config = dict(
    arch='vit',
    model='masked image model',
    dataset='aerial photos of the United States (SatlasPretrain)',
    train_examples=203450,
    image_size=48,
    crop_scale_min=1,
    horizontal_flip=True,
    translate=0.06,
    method='simmim',
    mask_ratio=0.75,
    loss='l1',
    norm='layernorm',
    norm_position='pre',
    hidden_act='gelu_tanh',
    mlp_ratio=4,
    head_dim=64,
    fused_qkv=True,
    bias='all',
    qk_norm=True,
    parallel_block=False,
    inner_norm=False,
    moe='expert_choice',
    num_experts=4,
    moe_every=2,
    expert_mlp_ratio=0.5,
    experts_per_token=1,
    shared_expert=False,
    patch_size=[8, 8],
    conv_stem=True,
    layers=16,
    width=160,
    positions='rope',
    residual_init='zero_last',
    optimizer='muon',
    muon_scale='match_rms_adamw',
    learning_rate=0.0063,
    momentum=0.85,
    nesterov=True,
    orthogonalizer='newton_schulz_5',
    adamw_lr_other_params=0.00075,
    max_grad_norm=1.0,
    max_steps=9400,
    batch_size=64,
    epochs=3.0,
    lr_schedule='cosine',
    final_lr_fraction=0.01,
    warmup_steps=470,
    weight_decay=0.03,
    adamw_weight_decay_other_params=0.01,
)
Rows from block 10, named by matrix and row number. Rows with one number belong to one attention dimension. Each number is 128 + 24 x the weight over its row's rms, rounded and kept within 0 to 255. All counts start at 0. Numbers have three digits each. After the name is the row's rms in percent of the matrix's.
# q: attention query, key and value (stacked) (model.blocks.10.attn.qkv.weight, 384x160, the q third), inputs 40-79
# k: attention query, key and value (stacked) (model.blocks.10.attn.qkv.weight, 384x160, the k third), inputs 40-79
q.0 093:128097126156119133124117107124140135118107082133099070100113117140112155148106129102126124135138104142145166160169098130
q.1 097:142145121148131130132144094150068136115122126102144135099160149162145135130129145117127118089103144117119102124174112160
q.2 115:134150117128120158146135174143152128154142132086130148124110141169087111156144136109131129109139158128098111086124089144
q.3 109:121148117108067137145128160093094135132161135093135135099118115057151122125131078141154136147136129158126139119144135126
q.4 093:104148088129135112146157130121156131093145095079114084122141096132134123125145125096174122081131096131131125114185156074
q.5 097:129159100099126123077088124124137148165156120135095133145091141163095128140093151090148136138107130109093105123114151093
q.6 107:115142129083120107105146122117137156122160164112124153109175136130152125183130126135134156116157157143182061095124121155
q.7 103:135146096153095127138159121145130114109105176120119121164131134160116106134132154148119133109097114134156166126089125106
q.8 091:125088110127127126176109106147109107087146089168118130114157113129160106137140125118108079174149144108150170139140126099
q.9 091:097081134117149120116125114164150149109090148148134131108086160138084126138090110111129161118150124086106121122096113146
q.10 099:101124168177130165120130172116158151108132115153166101159136135109181108139098125133130145138099116090152147179141099101
q.11 088:083107098097159124179121152145120126124120121137109104134096151132164130142143143137160129155133099134115157120127121120
q.12 081:178143111119151131117156108136087153102099110124142138137128141134129118142097134103145122151143179090131114110121120107
q.13 087:126134172095165105151096112184123124065112108116102148187111105171141143115129150128125123171105114132101120183128137126
q.14 101:136101103133114137148123142143161128145114167096089129105112150113132150116089143068120120151136121173121163146097107098
q.15 088:122144129120085152102162155132148131148123185128143129130128089100091151146143178137154155112132167189084150138077129144
q.16 101:105106172108125093085144126144103104128118206128171120135083145117100118128154128118126171172099167121102164105096136115
q.17 094:139125131193082092139107118139124116119125125075136100138124156129134107097133108107141137160147092137142108110148160128
q.18 106:141139115118114115121087166126128134173220148153120119114104145175115125173102192092120137123139098129134131112137132091
q.19 108:059139130103123160119110137136129113121116178103144119112126143148175099125147127153161089105150129112151109110173146124
q.20 109:164117112122096136130125167133129107146156144130147149120114128199115116092165142155098107107143151108115144179161140123
q.21 106:176115149148126146126161095123133131122116141140107123093078130099116139118103149076108132143103154130098164120099110192
q.22 090:134168063151115093131116119158122085145146115151123125142120101152135133123150121110084130181117107086126124113134135122
q.23 098:131160145150119142138134138150115113103090106108129108172133161125153131096116118192107123173126116141119133151113142126
q.24 095:099098118145203158112115168127184136124153140146132105100130121072093146147099145118144153122118098110130118126124119161
q.25 101:153101109138136153103122097143152117127133126141154174123159104114141110083161115140109140116143151086193109110159155151
q.26 094:133106100149131150155130150146119127121116113111109111119140124139106123154130115113105135165137133072136123109135121101
q.27 096:100108117146115137108136129106139159096125107149119160100102121133129104136127074105134158107140137143081115141110176169
q.28 085:099104148116153105134140123127144132103135137126113147139115115119076122123110141147148105153121126098122078137150129178
q.29 102:178138087146132212105129126128109115082097132141158159154134072151125116156091100138111114151129095168091109159109143146
q.30 093:129114117136135102132135143116106136129083175124106132166153115137149159129150188139153149114118157119126118153145128126
q.31 096:127127175141091110070147143098095138132098111115167136100129128119122147125121122131091146130175133137140125178127135112
q.32 099:131150068106146133134105079137126099120169141109143103173139085127135091114108147152081130106154124175109118119089134153
q.33 105:105144164123130110134129125135171154160120157129123101121144099141132095114094154141145091140144125106175117137126104120
q.34 095:114119155132114140167135135136151180197132142176125131099114102105144121123136078104124107089127096129085115132092167110
q.35 095:136105124106154129098135133133131079173126080150137113157150114097130093128144105152149124101091102172103152118093185082
q.36 092:158136089115122130108107092130141081145111156108131121154115183107120148125136156093066140096102168100091113132174088147
q.37 097:134155155119103115157122095149087104120176143177110120117151110097145139125130097116099108135167125189166122141134135133
q.38 090:130118124103150119161114127113071125105121070148133147135142109140110158114198157124162093088107124116106163132148104152
q.39 104:164121102124127137106112106101117145113102108074130131110146139117098159083098138157133143125138104113116079119138139138
q.40 107:126139146152096168172123145109135133161106121111108147109110183139137146085115110129182098138149101170133165135094128107
q.41 106:147150160137166089117151109109104125110124119144108130110148141143081167170087169121119154152147094092162116157120107118
q.42 091:127146113105111148108117133102102135149078053140150148134133161139145124087112124128081106162161128132139146144123139106
q.43 099:115177143098112106131102091105110186110101134136098147174125128120120175164094176138151136120133142135113135138088090128
q.44 085:102165134143154122102144124114144108138150118111152116132147070143166147125114078142103166137106112166123106168097119131
q.45 105:158122125162150124112131142162180120128115104140143124108161171099133107104129124142133117120069133093129142109146114108
q.46 083:136106125090151138107142132086129115132144126114127102097155132106110117154118112106097123137128129110130103090151116125
q.47 086:156119157117123126110131107117109165160134127107139135126104107123110153112122101120133136110096109154112144159131100114
q.48 099:144109127113093146140111121111088123119195089150120122134136123110140114128171106150152133110113132150124138146111175122
q.49 093:143157123116112138153126135160139105112129101124120111125100138125160126126094109125142135076124086158135148079132125150
q.50 113:095115143146142120137164110132157096128135126173099160138113130154136122122116166143160128120118110114177106136136173104
q.51 094:121139152128111104073130124135082126196137130114144128121138169101129130127157146178145133174156154110129106167112133075
q.52 113:120098123151155096183150110123136119098122128154120137147172094129099072138187098165133107110114085098140133091116148138
q.53 102:119183160115148099130128146098143144116126137131099121120135106138138121159134145106114100116126077122138154135092125132
q.54 100:144097169097134179125128180150121166138120154111122113106119106126114118098158113139153137127095185134122122063109102138
q.55 105:140136145151109125123114110114140142170119109154139153141078145101126107130115087135051113180112141125091154106161120139
q.56 094:094130111133156111167088160110119094079142111140132112141152144150145137152127109174115097126096125078146098141144143138
q.57 115:111125145127131114082146092116134100145102136152180134137109114148135160107124102109152115118140176172171115082105134168
q.58 082:143088108184131134152130108092143128135101130126109135074131145146157139081103098146099131136113082134128140123163112138
q.59 114:110153160089129088144119092103112159135131112106109150157141146130111147177165112099159141135102185138105125127112153143
q.60 105:145107122127137123143162137130133101123177116125110129114128112072129138139165142126127157111113127105131122115157119123
q.61 105:114112130133138120098120120130141164124127157158148125120163120077113131103163134126143139050155137124142129124141101148
q.62 091:119142152152156109148123116109107160100136091127117127168117160174160119124120113116117115120130139135127117116157117118
q.63 099:137120149146102128090127173164142134129117138133136117142144125118131148087125093117130138140147157143136098104135119134
q.64 168:175155116119109113148117110117100086125125075138129116083120148141116117137122117121112155143122094122108140131103141114
q.65 130:106159102117149097131113173153156128154116180093064123113163159189145128131128088098114132100147142129138135092150143091
q.66 134:144150100139135127133091120121111157169139129140150108163125156092164125157099133144105102131132138127080108132104124111
q.67 128:110116130137094128134082130136152132132136124128138175145142155143110113129123120105160125162145124144175122107149141138
q.68 113:115072118140165103138155122136145136129126133111157130137154091113081103116122084118096125130151145149130144094111143151
q.69 110:108136141103116122123193131131106131117145092154089149103091105155153131092106119143146145102104128146123132127126087126
q.70 102:113116100124127113117132139109079172125127112128138100174101116118111150143148125177137120163126143137169124128129153104
q.71 110:169147152084109154109127112140138170077150097153114127164119119111129119131094140160118147134120165134104124184104116125
q.72 085:113126082160130139108091169101117163155095141094082100117169119123106131113137100100131124137124126136126137124150127146
q.73 087:114118150114155136143160117103084120120139138073128108149151121151091095093122166129159130134133094151100117141102109131
q.74 088:114158144068101135141144125121104098092133104127111141161105136149128158118152107146127145119082127072129151134125096112
q.75 095:125099151161125130100123139147177091114175136160157110119140139118082111131125156107108114151166113110139145078131134131
q.76 101:143146166133137142104148138121118134140174120098131092176114160075091151131145155125127103136135115175123139130127109112
q.77 089:151130135133184146144149117122142098134163131151138126095080115124125155168114103145120130125129136101140099136138108151
q.78 089:200121098131131096129125115157160138116077125152121165133131093106131120150095165103098146143111126098159154146128087121
q.79 095:129168127102107132111168139139124128111113094176136119185136159134121121165105117103149137137058153090155083134147106126
q.80 097:139160133120152070065131151103106090137127122098118112130130140156154133110122137151158131126124170128102087160167122114
q.81 108:137131147154119080116143106127105131138096126136110132128128117119105152127156120152118183157162099147140130118129152117
q.82 109:153158135133076123156121102131148156139129128175108146090141098092126109093161160111123152119129139128120120143089170124
q.83 108:145121132143131171152099121160167130109165146148118108125126106121096138138105113081091119128155090137141148121150093162
q.84 099:133128121155136148144117116140158120165142158092112107134131140094108100134115140116124129152150128103079135152136153138
q.85 098:137146116104114149141153121137119159147151114127116163111080132142128115146131103158133105102072122085103090163135077121
q.86 095:172111113184141126099126144126109087139093135131146082135133125124128116114207133133115136100122152103125154129114087139
q.87 092:150123113108141095106106128141132148139133141163146105120087093098150114157068126119114123138151124174128122164136169133
q.88 094:124081120112111138115112133176154113098089137111154110110171104141122093103143109147132123111124144176157132093087148147
q.89 085:127120139126091134141134129127156132133122129140179087131139113116142132112173113137164128132085101151145139154153133126
q.90 096:142113161124137152093161054129149152145123116145143140137063103110141125144101109118119133173126128082119200161151127126
q.91 087:151133166123140114128172122130160100120126091130108156103134136129146101149132068096127136183127151105136167066158148161
q.92 065:152105144177105166118162078124150123136138124143145134113115118126148116125125136110135132141101105126158144128142123152
q.93 079:065154115158120115169109142153114084127134110152186096140157158163112144149122110104131094127155087102141095094170094150
q.94 097:139103101145136175143127119101139094092091095141158115132163179168110148144130117089166115127125118084154107136125115107
q.95 093:152142136139153111140115120147159098096102111168134147143161131132117127102176163081130140142114156152143146091126099136
q.96 093:150132119139103096143088144119161104086099138106109167116137164155138153133158117116089125144174087181136113080138146137
q.97 116:142154160121130096125073134113144108105170170129145186121130131138098166132160146106081147097135097164122124145160159096
q.98 121:142143160151120062096114112113132124157129133103118129123124118167120100114112147112138129120152122147131149134121120111
q.99 132:088104118090158145132135100128141158123115129141146122136068087146118133120134114156184104110099152090076118108131120131
q.100 104:111120119126147131136079103140111112180149162124152149090083173158106123140107106149154130161105150156111123139113130114
q.101 111:147149090142129122136101172141132141159132114109135126160118117131104124113105122147116077111156105135082151155121151070
q.102 114:101120115123105131110126142135099106122156177107126132109109127136138151107149206137118128072147124116148127124099140138
q.103 099:133107118073167074132115150143147123100101129117106081125169135157122097145144099115143166142181121175133097090104116147
q.104 090:145093140123121149125143146106117131131128071153122142132156098138162122107125117122098142124109134088151102095161112108
q.105 091:107095130165119102162111152115106084124116067091099138165159136157127112166118115102148080141159136170121112121122155134
q.106 088:109106108155139153129140134139127137107096141127161104140140155085156134113147132152103131135149130111094130145091120108
q.107 082:142156132103121113119114145119128117126118110129110133173103092120155149151098115150118119131118117144115093144149170133
q.108 108:126099102177147151129162099149092134131115124112126127121140128108151126109148121155106125160128090107123122134151133159
q.109 081:141116151134098129161121145149105142136122110104100103120081139135142170103160110144133145168107147124154116149084104165
q.110 096:100073096134114180129138130116145121131131099137121108126131126095149150117130122144128134109133112070137128151154118116
q.111 087:121159093092141122128105152152138120136128136118131162132155141134136099139111129135171151067094106182172083138097135117
q.112 165:080086152087177124089116167080148121149127192112116172081100114094128118129157152109148101098154141165108124109145155158
q.113 127:137163131160113194162136133177134147151136138128126099070114131107129132108172105135104118092130141138116117122130119128
q.114 100:124112179146104117122111129144118128126162144130109151134158103101131169156113169147116143101186141110161157141142141099
q.115 107:126145144163139118133157087113101154148148087157167112105091122152146136109140148144110108103109148097083132112125151122
q.116 100:115096133113175180176142138117105148131112105073098129120123107099116106136134138170142134096079126112104134144128131117
q.117 100:095156134137150099101123130065108114149114153153154141146110124133132120110126135100107152128115125122133137125077145131
q.118 083:127128139086090118160101147143132191111119097111091126107119144111117123151119133138132124199089114111106116153090140084
q.119 097:118173135090139141111155101116107148139131160124159126145143164139131121120128143129157131145130156088136169092121130157
q.120 095:117140093116136156122187123108127121071151124145131140153173127141149133116139146128158144109095154145161118127132123199
q.121 081:122118124136117122130093161122165122115146102100138163111201166152128120105120113111124137113134143133122173077113116177
q.122 066:145114121149151132137134110104140107130119156175132123121144074071150152119096165142111123137169090117120097139170116133
q.123 094:105098128135119140106120105147164122110098166099084139159159138095122131109111153170138082122157135112127140143105143142
q.124 080:143145132122098148124143169136169110081143110133110119142131134094141169119121172142105106115087125136165140125168063128
q.125 071:102129104161110110137127112091088152145168171084131140103132168147156154113124081141153104096125108162131085174071135167
q.126 092:131114151125100134140187079134124185181100137151136092134135080129166095139097126145109159160093146101123114161186132109
q.127 085:108169150111100148119123150132110097098125117128169178130143140145107147169124096125144085128144152145167144104114127162
k.0 103:165131130126114085128124116092130097120158086106135128116118152112171168126100132155116102138116161142112139117121144140
k.1 103:136160143123084110118098158147110138120124149137166113106127137120101153081107110106129152179139117160150159127114147171
k.2 109:142172164141123174135102141137161114129168156155129067094150180119116152141103109118113128087124159103119138109117140125
k.3 113:089140120100143132123117135155128117111141115133140141131146137145122163113100137119123125154118175129108154138110145088
k.4 099:161112135096149078130109117127130140152125087123146130128126180152119174135150112159127112139102093132110137131115140138
k.5 101:144108091082101121153113139119112121150146142105134159122144078115091130119140158128096119128147136130080172127150147171
k.6 093:134117153117155149113147156145131115148146145175160113104119134105153094128118150088081125165149156141099089149156118074
k.7 108:121092147146132136107129103100166153156123109177164126067147154074139110115139122183106094095155146148137111104141100173
k.8 091:123126143149103109128161130127135115120146111129127161070117139111121114134100153120122127166152110115102109091075143108
k.9 089:100140119097148144114120114137131120155137159136163114157106110154126139154124142138100120178114162133169121095110085125
k.10 107:137093206133124145117103135161106111159143131141139115119117128117107136147126197122127126156127119157126096146127142109
k.11 087:148110115145103104155141059122113107113089130110137135120134128122099083138156131160102150173131125156105121153091129151
k.12 089:138119110148116142156147146137103089137116136167125089118096090141092133126146124134130112104162145116141102159122091161
k.13 084:137101128137157144138145100106150104109063136117122143070186139126122107140135080151120140135123102094147140132137119139
k.14 092:168133146124137124120117121102136119094089168152132172151139150124128136096198098181110131149132122094144099100147091116
k.15 099:149156108109154121080129130138113195123131128155105116128134137133161162116159125131178150100116168099166106107147113112
k.16 105:122134120115162157145118076134146112119146112160113110076108122124105128145095192112136102151098167144137106161136138132
k.17 107:141148112135131119153150129116124141121138111106111163141141131115105106159127134113117108129107103111128129112115149135
k.18 102:124118098121157139124135146166114094120124101131109150069126112132124133159130134151163148114069141122128161135114107173
k.19 108:105144114119137146143170105112152153119144102129122136145139098152122119166140146104130126144135139124108106062110190137
k.20 101:150166139154128129144123132099167139128116145181131092169161129126144109108112122120161149117144113102110109128143097090
k.21 108:139139111101097110133120133123103101124151161118122112153153145154137162092128151147110110128114132151163117166134113120
k.22 110:121097135101126118123097184111153118147132112121139169107133150178126095137121123143121125110130122134112145099129098119
k.23 102:107079140160102131139116135117153140125126109125122128108156092108119111100136087144113126126126116120106124143145132151
k.24 086:121150138117103131097122115155129117123105144132181113174121115153103175126114113140119135121106142162148132136127149104
k.25 095:153138160154125124125175166141112092163133142099131132123149115146133104083110176143122128119163127132116122163129159114
k.26 096:104132139165116182128130136109144131134125115149156126137128103080101129108099125135110158192134100127098110105077142096
k.27 089:148112114128147158153166111116142104137122108113114128138116083147163100162141159092130130141123115138130132097092142137
k.28 094:131118120103109127145131130102114130137089109122089179107140074145127114151156130175106095094113118124101097105139161141
k.29 095:127112204132149148125137122089105130104134130115103124117130111113153119154125067147136110082162139102157138098146109136
k.30 091:148108158160128108118090104157156151113136082156122114100133122106150149108127141180153145161109129138131145121122088136
k.31 101:123100117113129096137140140150132109137166156157114160159163105115125092120110150133153121125130098118154097124120122121
k.32 111:125076119149121171120102130093138146108132112125132127132072145160160123159107144143137156134069159121128130127192113107
k.33 110:119106137141150099144086153200153154121123156116086123162123130121122092119110106130125143169115155104134093117190079096
k.34 116:100113154116131115116136113112094075102101123113142131159096139160137141172166075146125085106135155148143138137139139153
k.35 107:156150116140123175144126149113128116138148115102135148134155094060098093129106097110146170159171082135122144136128174104
k.36 093:131135121135125130157164146122124159150123156132118078171156150109126099154074120188171141113164158118114103123131121128
k.37 105:121114109150136140111103127100129122129090174113114170146149142099126127117137135089114152122129107088158150134124143092
k.38 089:102125146137120130104061094117115142111153124097114144070105109110124155126146094108144128095106085120164181147134122159
k.39 097:101171119100112105109142152138154126147097146155139100110091174135127100151152114142134128096137104134138101086096118161
k.40 107:125144154123191091087128122127088176126171141136107139105144117107158151151172111105121132107077160116150104117124131099
k.41 121:085131114141146102131125114183102148136139172146128108121112153114126120130133127130132111099158119159133121113150134135
k.42 089:085118094143152117168118136156149128129156106103105097127153120127130145093128131131163135097124096092168146127161115130
k.43 093:134129127104169177134119093168111152091107131144115117122077118147108107156165133146165141124142118095148153129143096179
k.44 082:136102137094087122162125130129114108120109099065145121137141103107146125132115144131125130120155101136108145156176132142
k.45 105:129107104132106140125136197107127125148142121126113127090126140131113178118144150128112115117115111148138059190148134125
k.46 081:103129096115144116159153134138190118159170117123128151118099153105075146136118161085102127118172122155085117144110160079
k.47 093:168138135114108095130089084151151140096142129095090077139092154139125116124145091127122114110134096093140181151142112153
k.48 098:124161116152131136107149082151159129170118143117183131156148146155120149113101130114163159089122146132095149138124162139
k.49 102:137126126117098145130114109148118132151124128127107157197077097142104144116141116112104136170128132120116130122121144144
k.50 107:130140125142124089137147139104091154109134120057112143150135133183146117173133129140139085105123118098137164147102122169
k.51 111:146115135141099146143144105136133142130103149120142069138192098088148101110109106115119176141153123140127165178136146133
k.52 113:097135095136138131116135125128064118147088122114129120172122159176129158121125088092139078149143119155156079124120141136
k.53 103:144105105133150140129125113125136153101086132167150122092104125106136104074150125120170142124100158128112174112147105109
k.54 102:122183116144109138103104171088117137132154114102148124173129174153129122127149134172132117165129168122136104150074136121
k.55 096:103095097156192141134114120115135145133129145127090127169109102171103141143101105074125143136086113145091149121170121115
k.56 090:106125137112070136152132077120111118157121071105149145130134099092118133109112121125131133140145111177149148107092142166
k.57 095:140130117130173125141148129117160134081119122111137107186084152139144111133122164099138118101137140154124133160147130121
k.58 076:172141152163121130108145119099122137127139096108144136180131146146114141124108075069106147163145131133132130114070121085
k.59 100:114132104146141144150135124169128108121171155136130119108125122142157125136127102098095137138135126102087159140119119094
k.60 102:151136115120102119111144183123120123146143119160107118109128154184125121088156138070104125093133108145117095130091175108
k.61 101:133170140142097089104142103143118134094127157130119161135107103136131136080143192141138101141127107145147143146122105142
k.62 087:133143132098112101123149130119145125130124101140132144096139135107124107125149139147101107080117054155110109080104111158
k.63 097:111149119109099074101164167120115131132087130154128162100103137117154126110131138177157123135090166127153114129148086140
k.64 135:137157146144104112136073129116141116069134120153145092102159155115093139168126148133116124114176107126116105122135136152
k.65 112:109144125102126120075145164104096134136163138152174149153115132086135125083139130157153163097098102133178155160147129137
k.66 093:174118124100117115140139141121168144074102138141085098130151091119072150107138124113149151121126059148129114108105097087
k.67 126:098114138116135147125116119081093131134145109143127138162153136101136136099114181114141132128100153112141154137170136097
k.68 096:112161093123144134135126141129127095132144139117135121105090161088081105112130148140137163145114127158150122130139130103
k.69 094:119146135153098109161150151151136152169068164130105114183104151170124122143140127117115102116094118103154132115178117106
k.70 101:092126143161130099135157104140178154126104104144119146154118140127071138123142140056095106149161111102086155139125128113
k.71 092:146126119100091108113143133118119099105094183115139132140151142123122150113104121141139095102131068135115136098129110129
k.72 079:134094137085140124144098101161097139092114138148146147152134097084147132151154187115141132158111160154108106161122103159
k.73 094:119122113204139131142135096094119117130111149147116141103143131125110091109154123103115136134166120134120107138115130159
k.74 082:128157135137129122110156091075103117081135178142129119081110125155190134133154136134101137166128137186088090062111148132
k.75 095:128118113136093121119114118143125159174109184133149139155106112128061100091105156124112124129098132058125140141131103110
k.76 091:134146088089140065143131135164149137142131126160147123115135118159123134164109114112142154098106119108147137100124136151
k.77 081:151091149127166097143149120125161106113120112121141123111155076131147066108113124166112133117132114107152152150107124136
k.78 087:181150150132167096084110170110134097171145127101140133134123129080160100125124137150082133127072150131144124085085130129
k.79 088:178147145099096140116109159103141139097088115136123143108140149163155107155129126086156167136162140135128141101129152184
k.80 129:136126182125141133068116156106133129145115127121149140100140187117150149123138123128147152097099152158134166172155137092
k.81 105:147154165129096144158128160131102076107106127092112119141196125096115119182123136131135125150109144116127128156147102102
k.82 104:163152108095125126099135105186099115169138072121130109106150101132129110075123140157126096151091131138132116120145123115
k.83 096:147107130168119116126173106159108105140156141117158132110147139103142105108154120123139177124177119131099156120098141125
k.84 106:133091155158106122166091135062105131078147142128093121105112109159096097112117122146124144134155102177134153102131165151
k.85 086:157092156168196138153117138146134128125123123092176121150167139149146144086133150193153097118145131121063133113112167106
k.86 095:111118125138095146165129132159151144119141122132133138134112135111135107111110108135133126158112095105105124134139107129
k.87 083:115156135143122141141153138179166107160135097137109146129163146111092114111115065116138125134135146119202116116105119104
k.88 088:102095106097148106106147186105106092135096157116155154126073142085101164154128118109096136137109136110083142138133157156
k.89 088:106073147137122126146129107184122151121120121163129107138117153116105132151179104111128128158148158096089119117123150143
k.90 090:089141097134139107164125127135153148139126115118150184109115143132137107129114076162106145154102125138160057146135141149
k.91 081:077150120135110122146124144076142174103167124130139136107113124141148158163110125149106170141148155123165123131133175149
k.92 080:115154133096159125119108161168135166170122104111120088168130125100118128179106139168162125133114155093158141125130088129
k.93 086:113109160150105180135102067125122119113128165145150096109113161137130116121185129120120115154136159111118106105081116078
k.94 101:118148148128093179129162091115148108127116129163118118077102103132129117124162144128145128140124099115110127102117092152
k.95 094:119152114154068171143115162133127149137139126150104103144154100120122140131088133154075150121109163113144158110081132142
k.96 152:127095107101143132121146147148136165146130159089114158145098113173170098111159083127136115125134140147130109076135131132
k.97 126:158121086117144133161126131129146145129089070135113106128102111143118139162118080150138136123107129117122082125094155127
k.98 115:115107098122126130115167081123147123095109132161120131106095133111121143125104170136083146116147107145141106116111118114
k.99 118:122127113092145104089136135120117178177175137141165112137151107122105133111168126152162118127122154089138124154120124141
k.100 102:154126078153133120149097139084131098122138121138105123123156125112113110053154155148121119115143120095092155158152105118
k.101 105:078112123128144149141085114141138148137120137088094146151122142144111149149154085099148109115127135134101115099110158094
k.102 114:112095122094108127130132126122138136182153108130164094130126175141126108142121133088125105158155072146106103149141128106
k.103 099:142139151150113184123130140136134079073170140129118154131125136146127124164098135126157119147121121130159166137118088141
k.104 081:114114159143137134144129114152112152108136120101096094121089126128131158110126170129144117102137116126101150166168111120
k.105 092:170177104146119154099168135120150127131109153157081123101146144090152119100088130069111148097136126113172110160098088151
k.106 084:143140141092125130178122124157120114124123063110079180115103073133143112125121119119145105089126131141131128120139087148
k.107 087:137104151119129083122153137079145120145137125126093152129127139134129109109108103124105127123163082187161097116098130092
k.108 104:116105153142137136158121137192102139113115152139089135141104117112150106099096103116116103138168144115066132136132123133
k.109 090:122149103133100133067115128162121156136115092126124126122169174142132181124118108108107168131125124147157160149115107116
k.110 093:132125134156129095169113113121151083114152111057123142109104129151161160172140103160086128145110178129111129146164122110
k.111 088:115159119108132154114120117123172094120106081105164090138142130137116138149103106151124086102099163134180157130167157111
k.112 177:085120116092129140077178136113117125151162122130142141121131085131157089076155136143167094132115137124103115132164116184
k.113 122:170116129146155144145130125139118111108112119136147102164107121069133163142117156146108138133155118165084151130115148118
k.114 129:157116149181093136137087124158082120096133090100091143141171152127127153157136174090114134111124119079119149098135160104
k.115 105:087140120146145146130129122103137149134124127122104130107122120155143154125149131128137166128124134198172164160148143094
k.116 096:183123128127185087139181093069106094140091145111142129125123109124174139099136142153095166131158101148112099170150124147
k.117 114:128152117122112177132155099129177151135126134148132141155163136161134079123079133132139118111102140128164108112121114138
k.118 092:187105121147143108080173097122149115146104147182157166127139108151125162097118118102070120097100099136129142120109133128
k.119 096:116157082056110149126119105127130160098102118127160155095131118172138151152139136097173145115123105140135160109159161186
k.120 094:118175151134139097121124161143130146115115166115114119117103132156150141167125133072139136176155107127120090170138082118
k.121 082:164107102150141088087126080058090145128168219111120126120123137125091119165118147108089161132095158109117113138116141118
k.122 080:140102166169155166179121115153136135144191091113108104135140112136133113145125119141160111117150146099172104121099077126
k.123 089:109120123104109135164089167112119136167135149090132130126117094112113144118132120125136107132126127129109101149088128137
k.124 087:129129129096102089153113165116094153138137125129152100135093146150108132196150124154135128120141141108125087072103136145
k.125 074:146080112136142123161092109150132131066171094135112126194139103190098121122126135106196101099124153114121162163144121117
k.126 097:138147143187150132094137148151134091144103090151098112093106137081139143116132095135126127144125143147153153105107137137
k.127 086:093131090159102099163119125073130133128141125128170108160090130147133127117136115136138145107157142105139100102109178160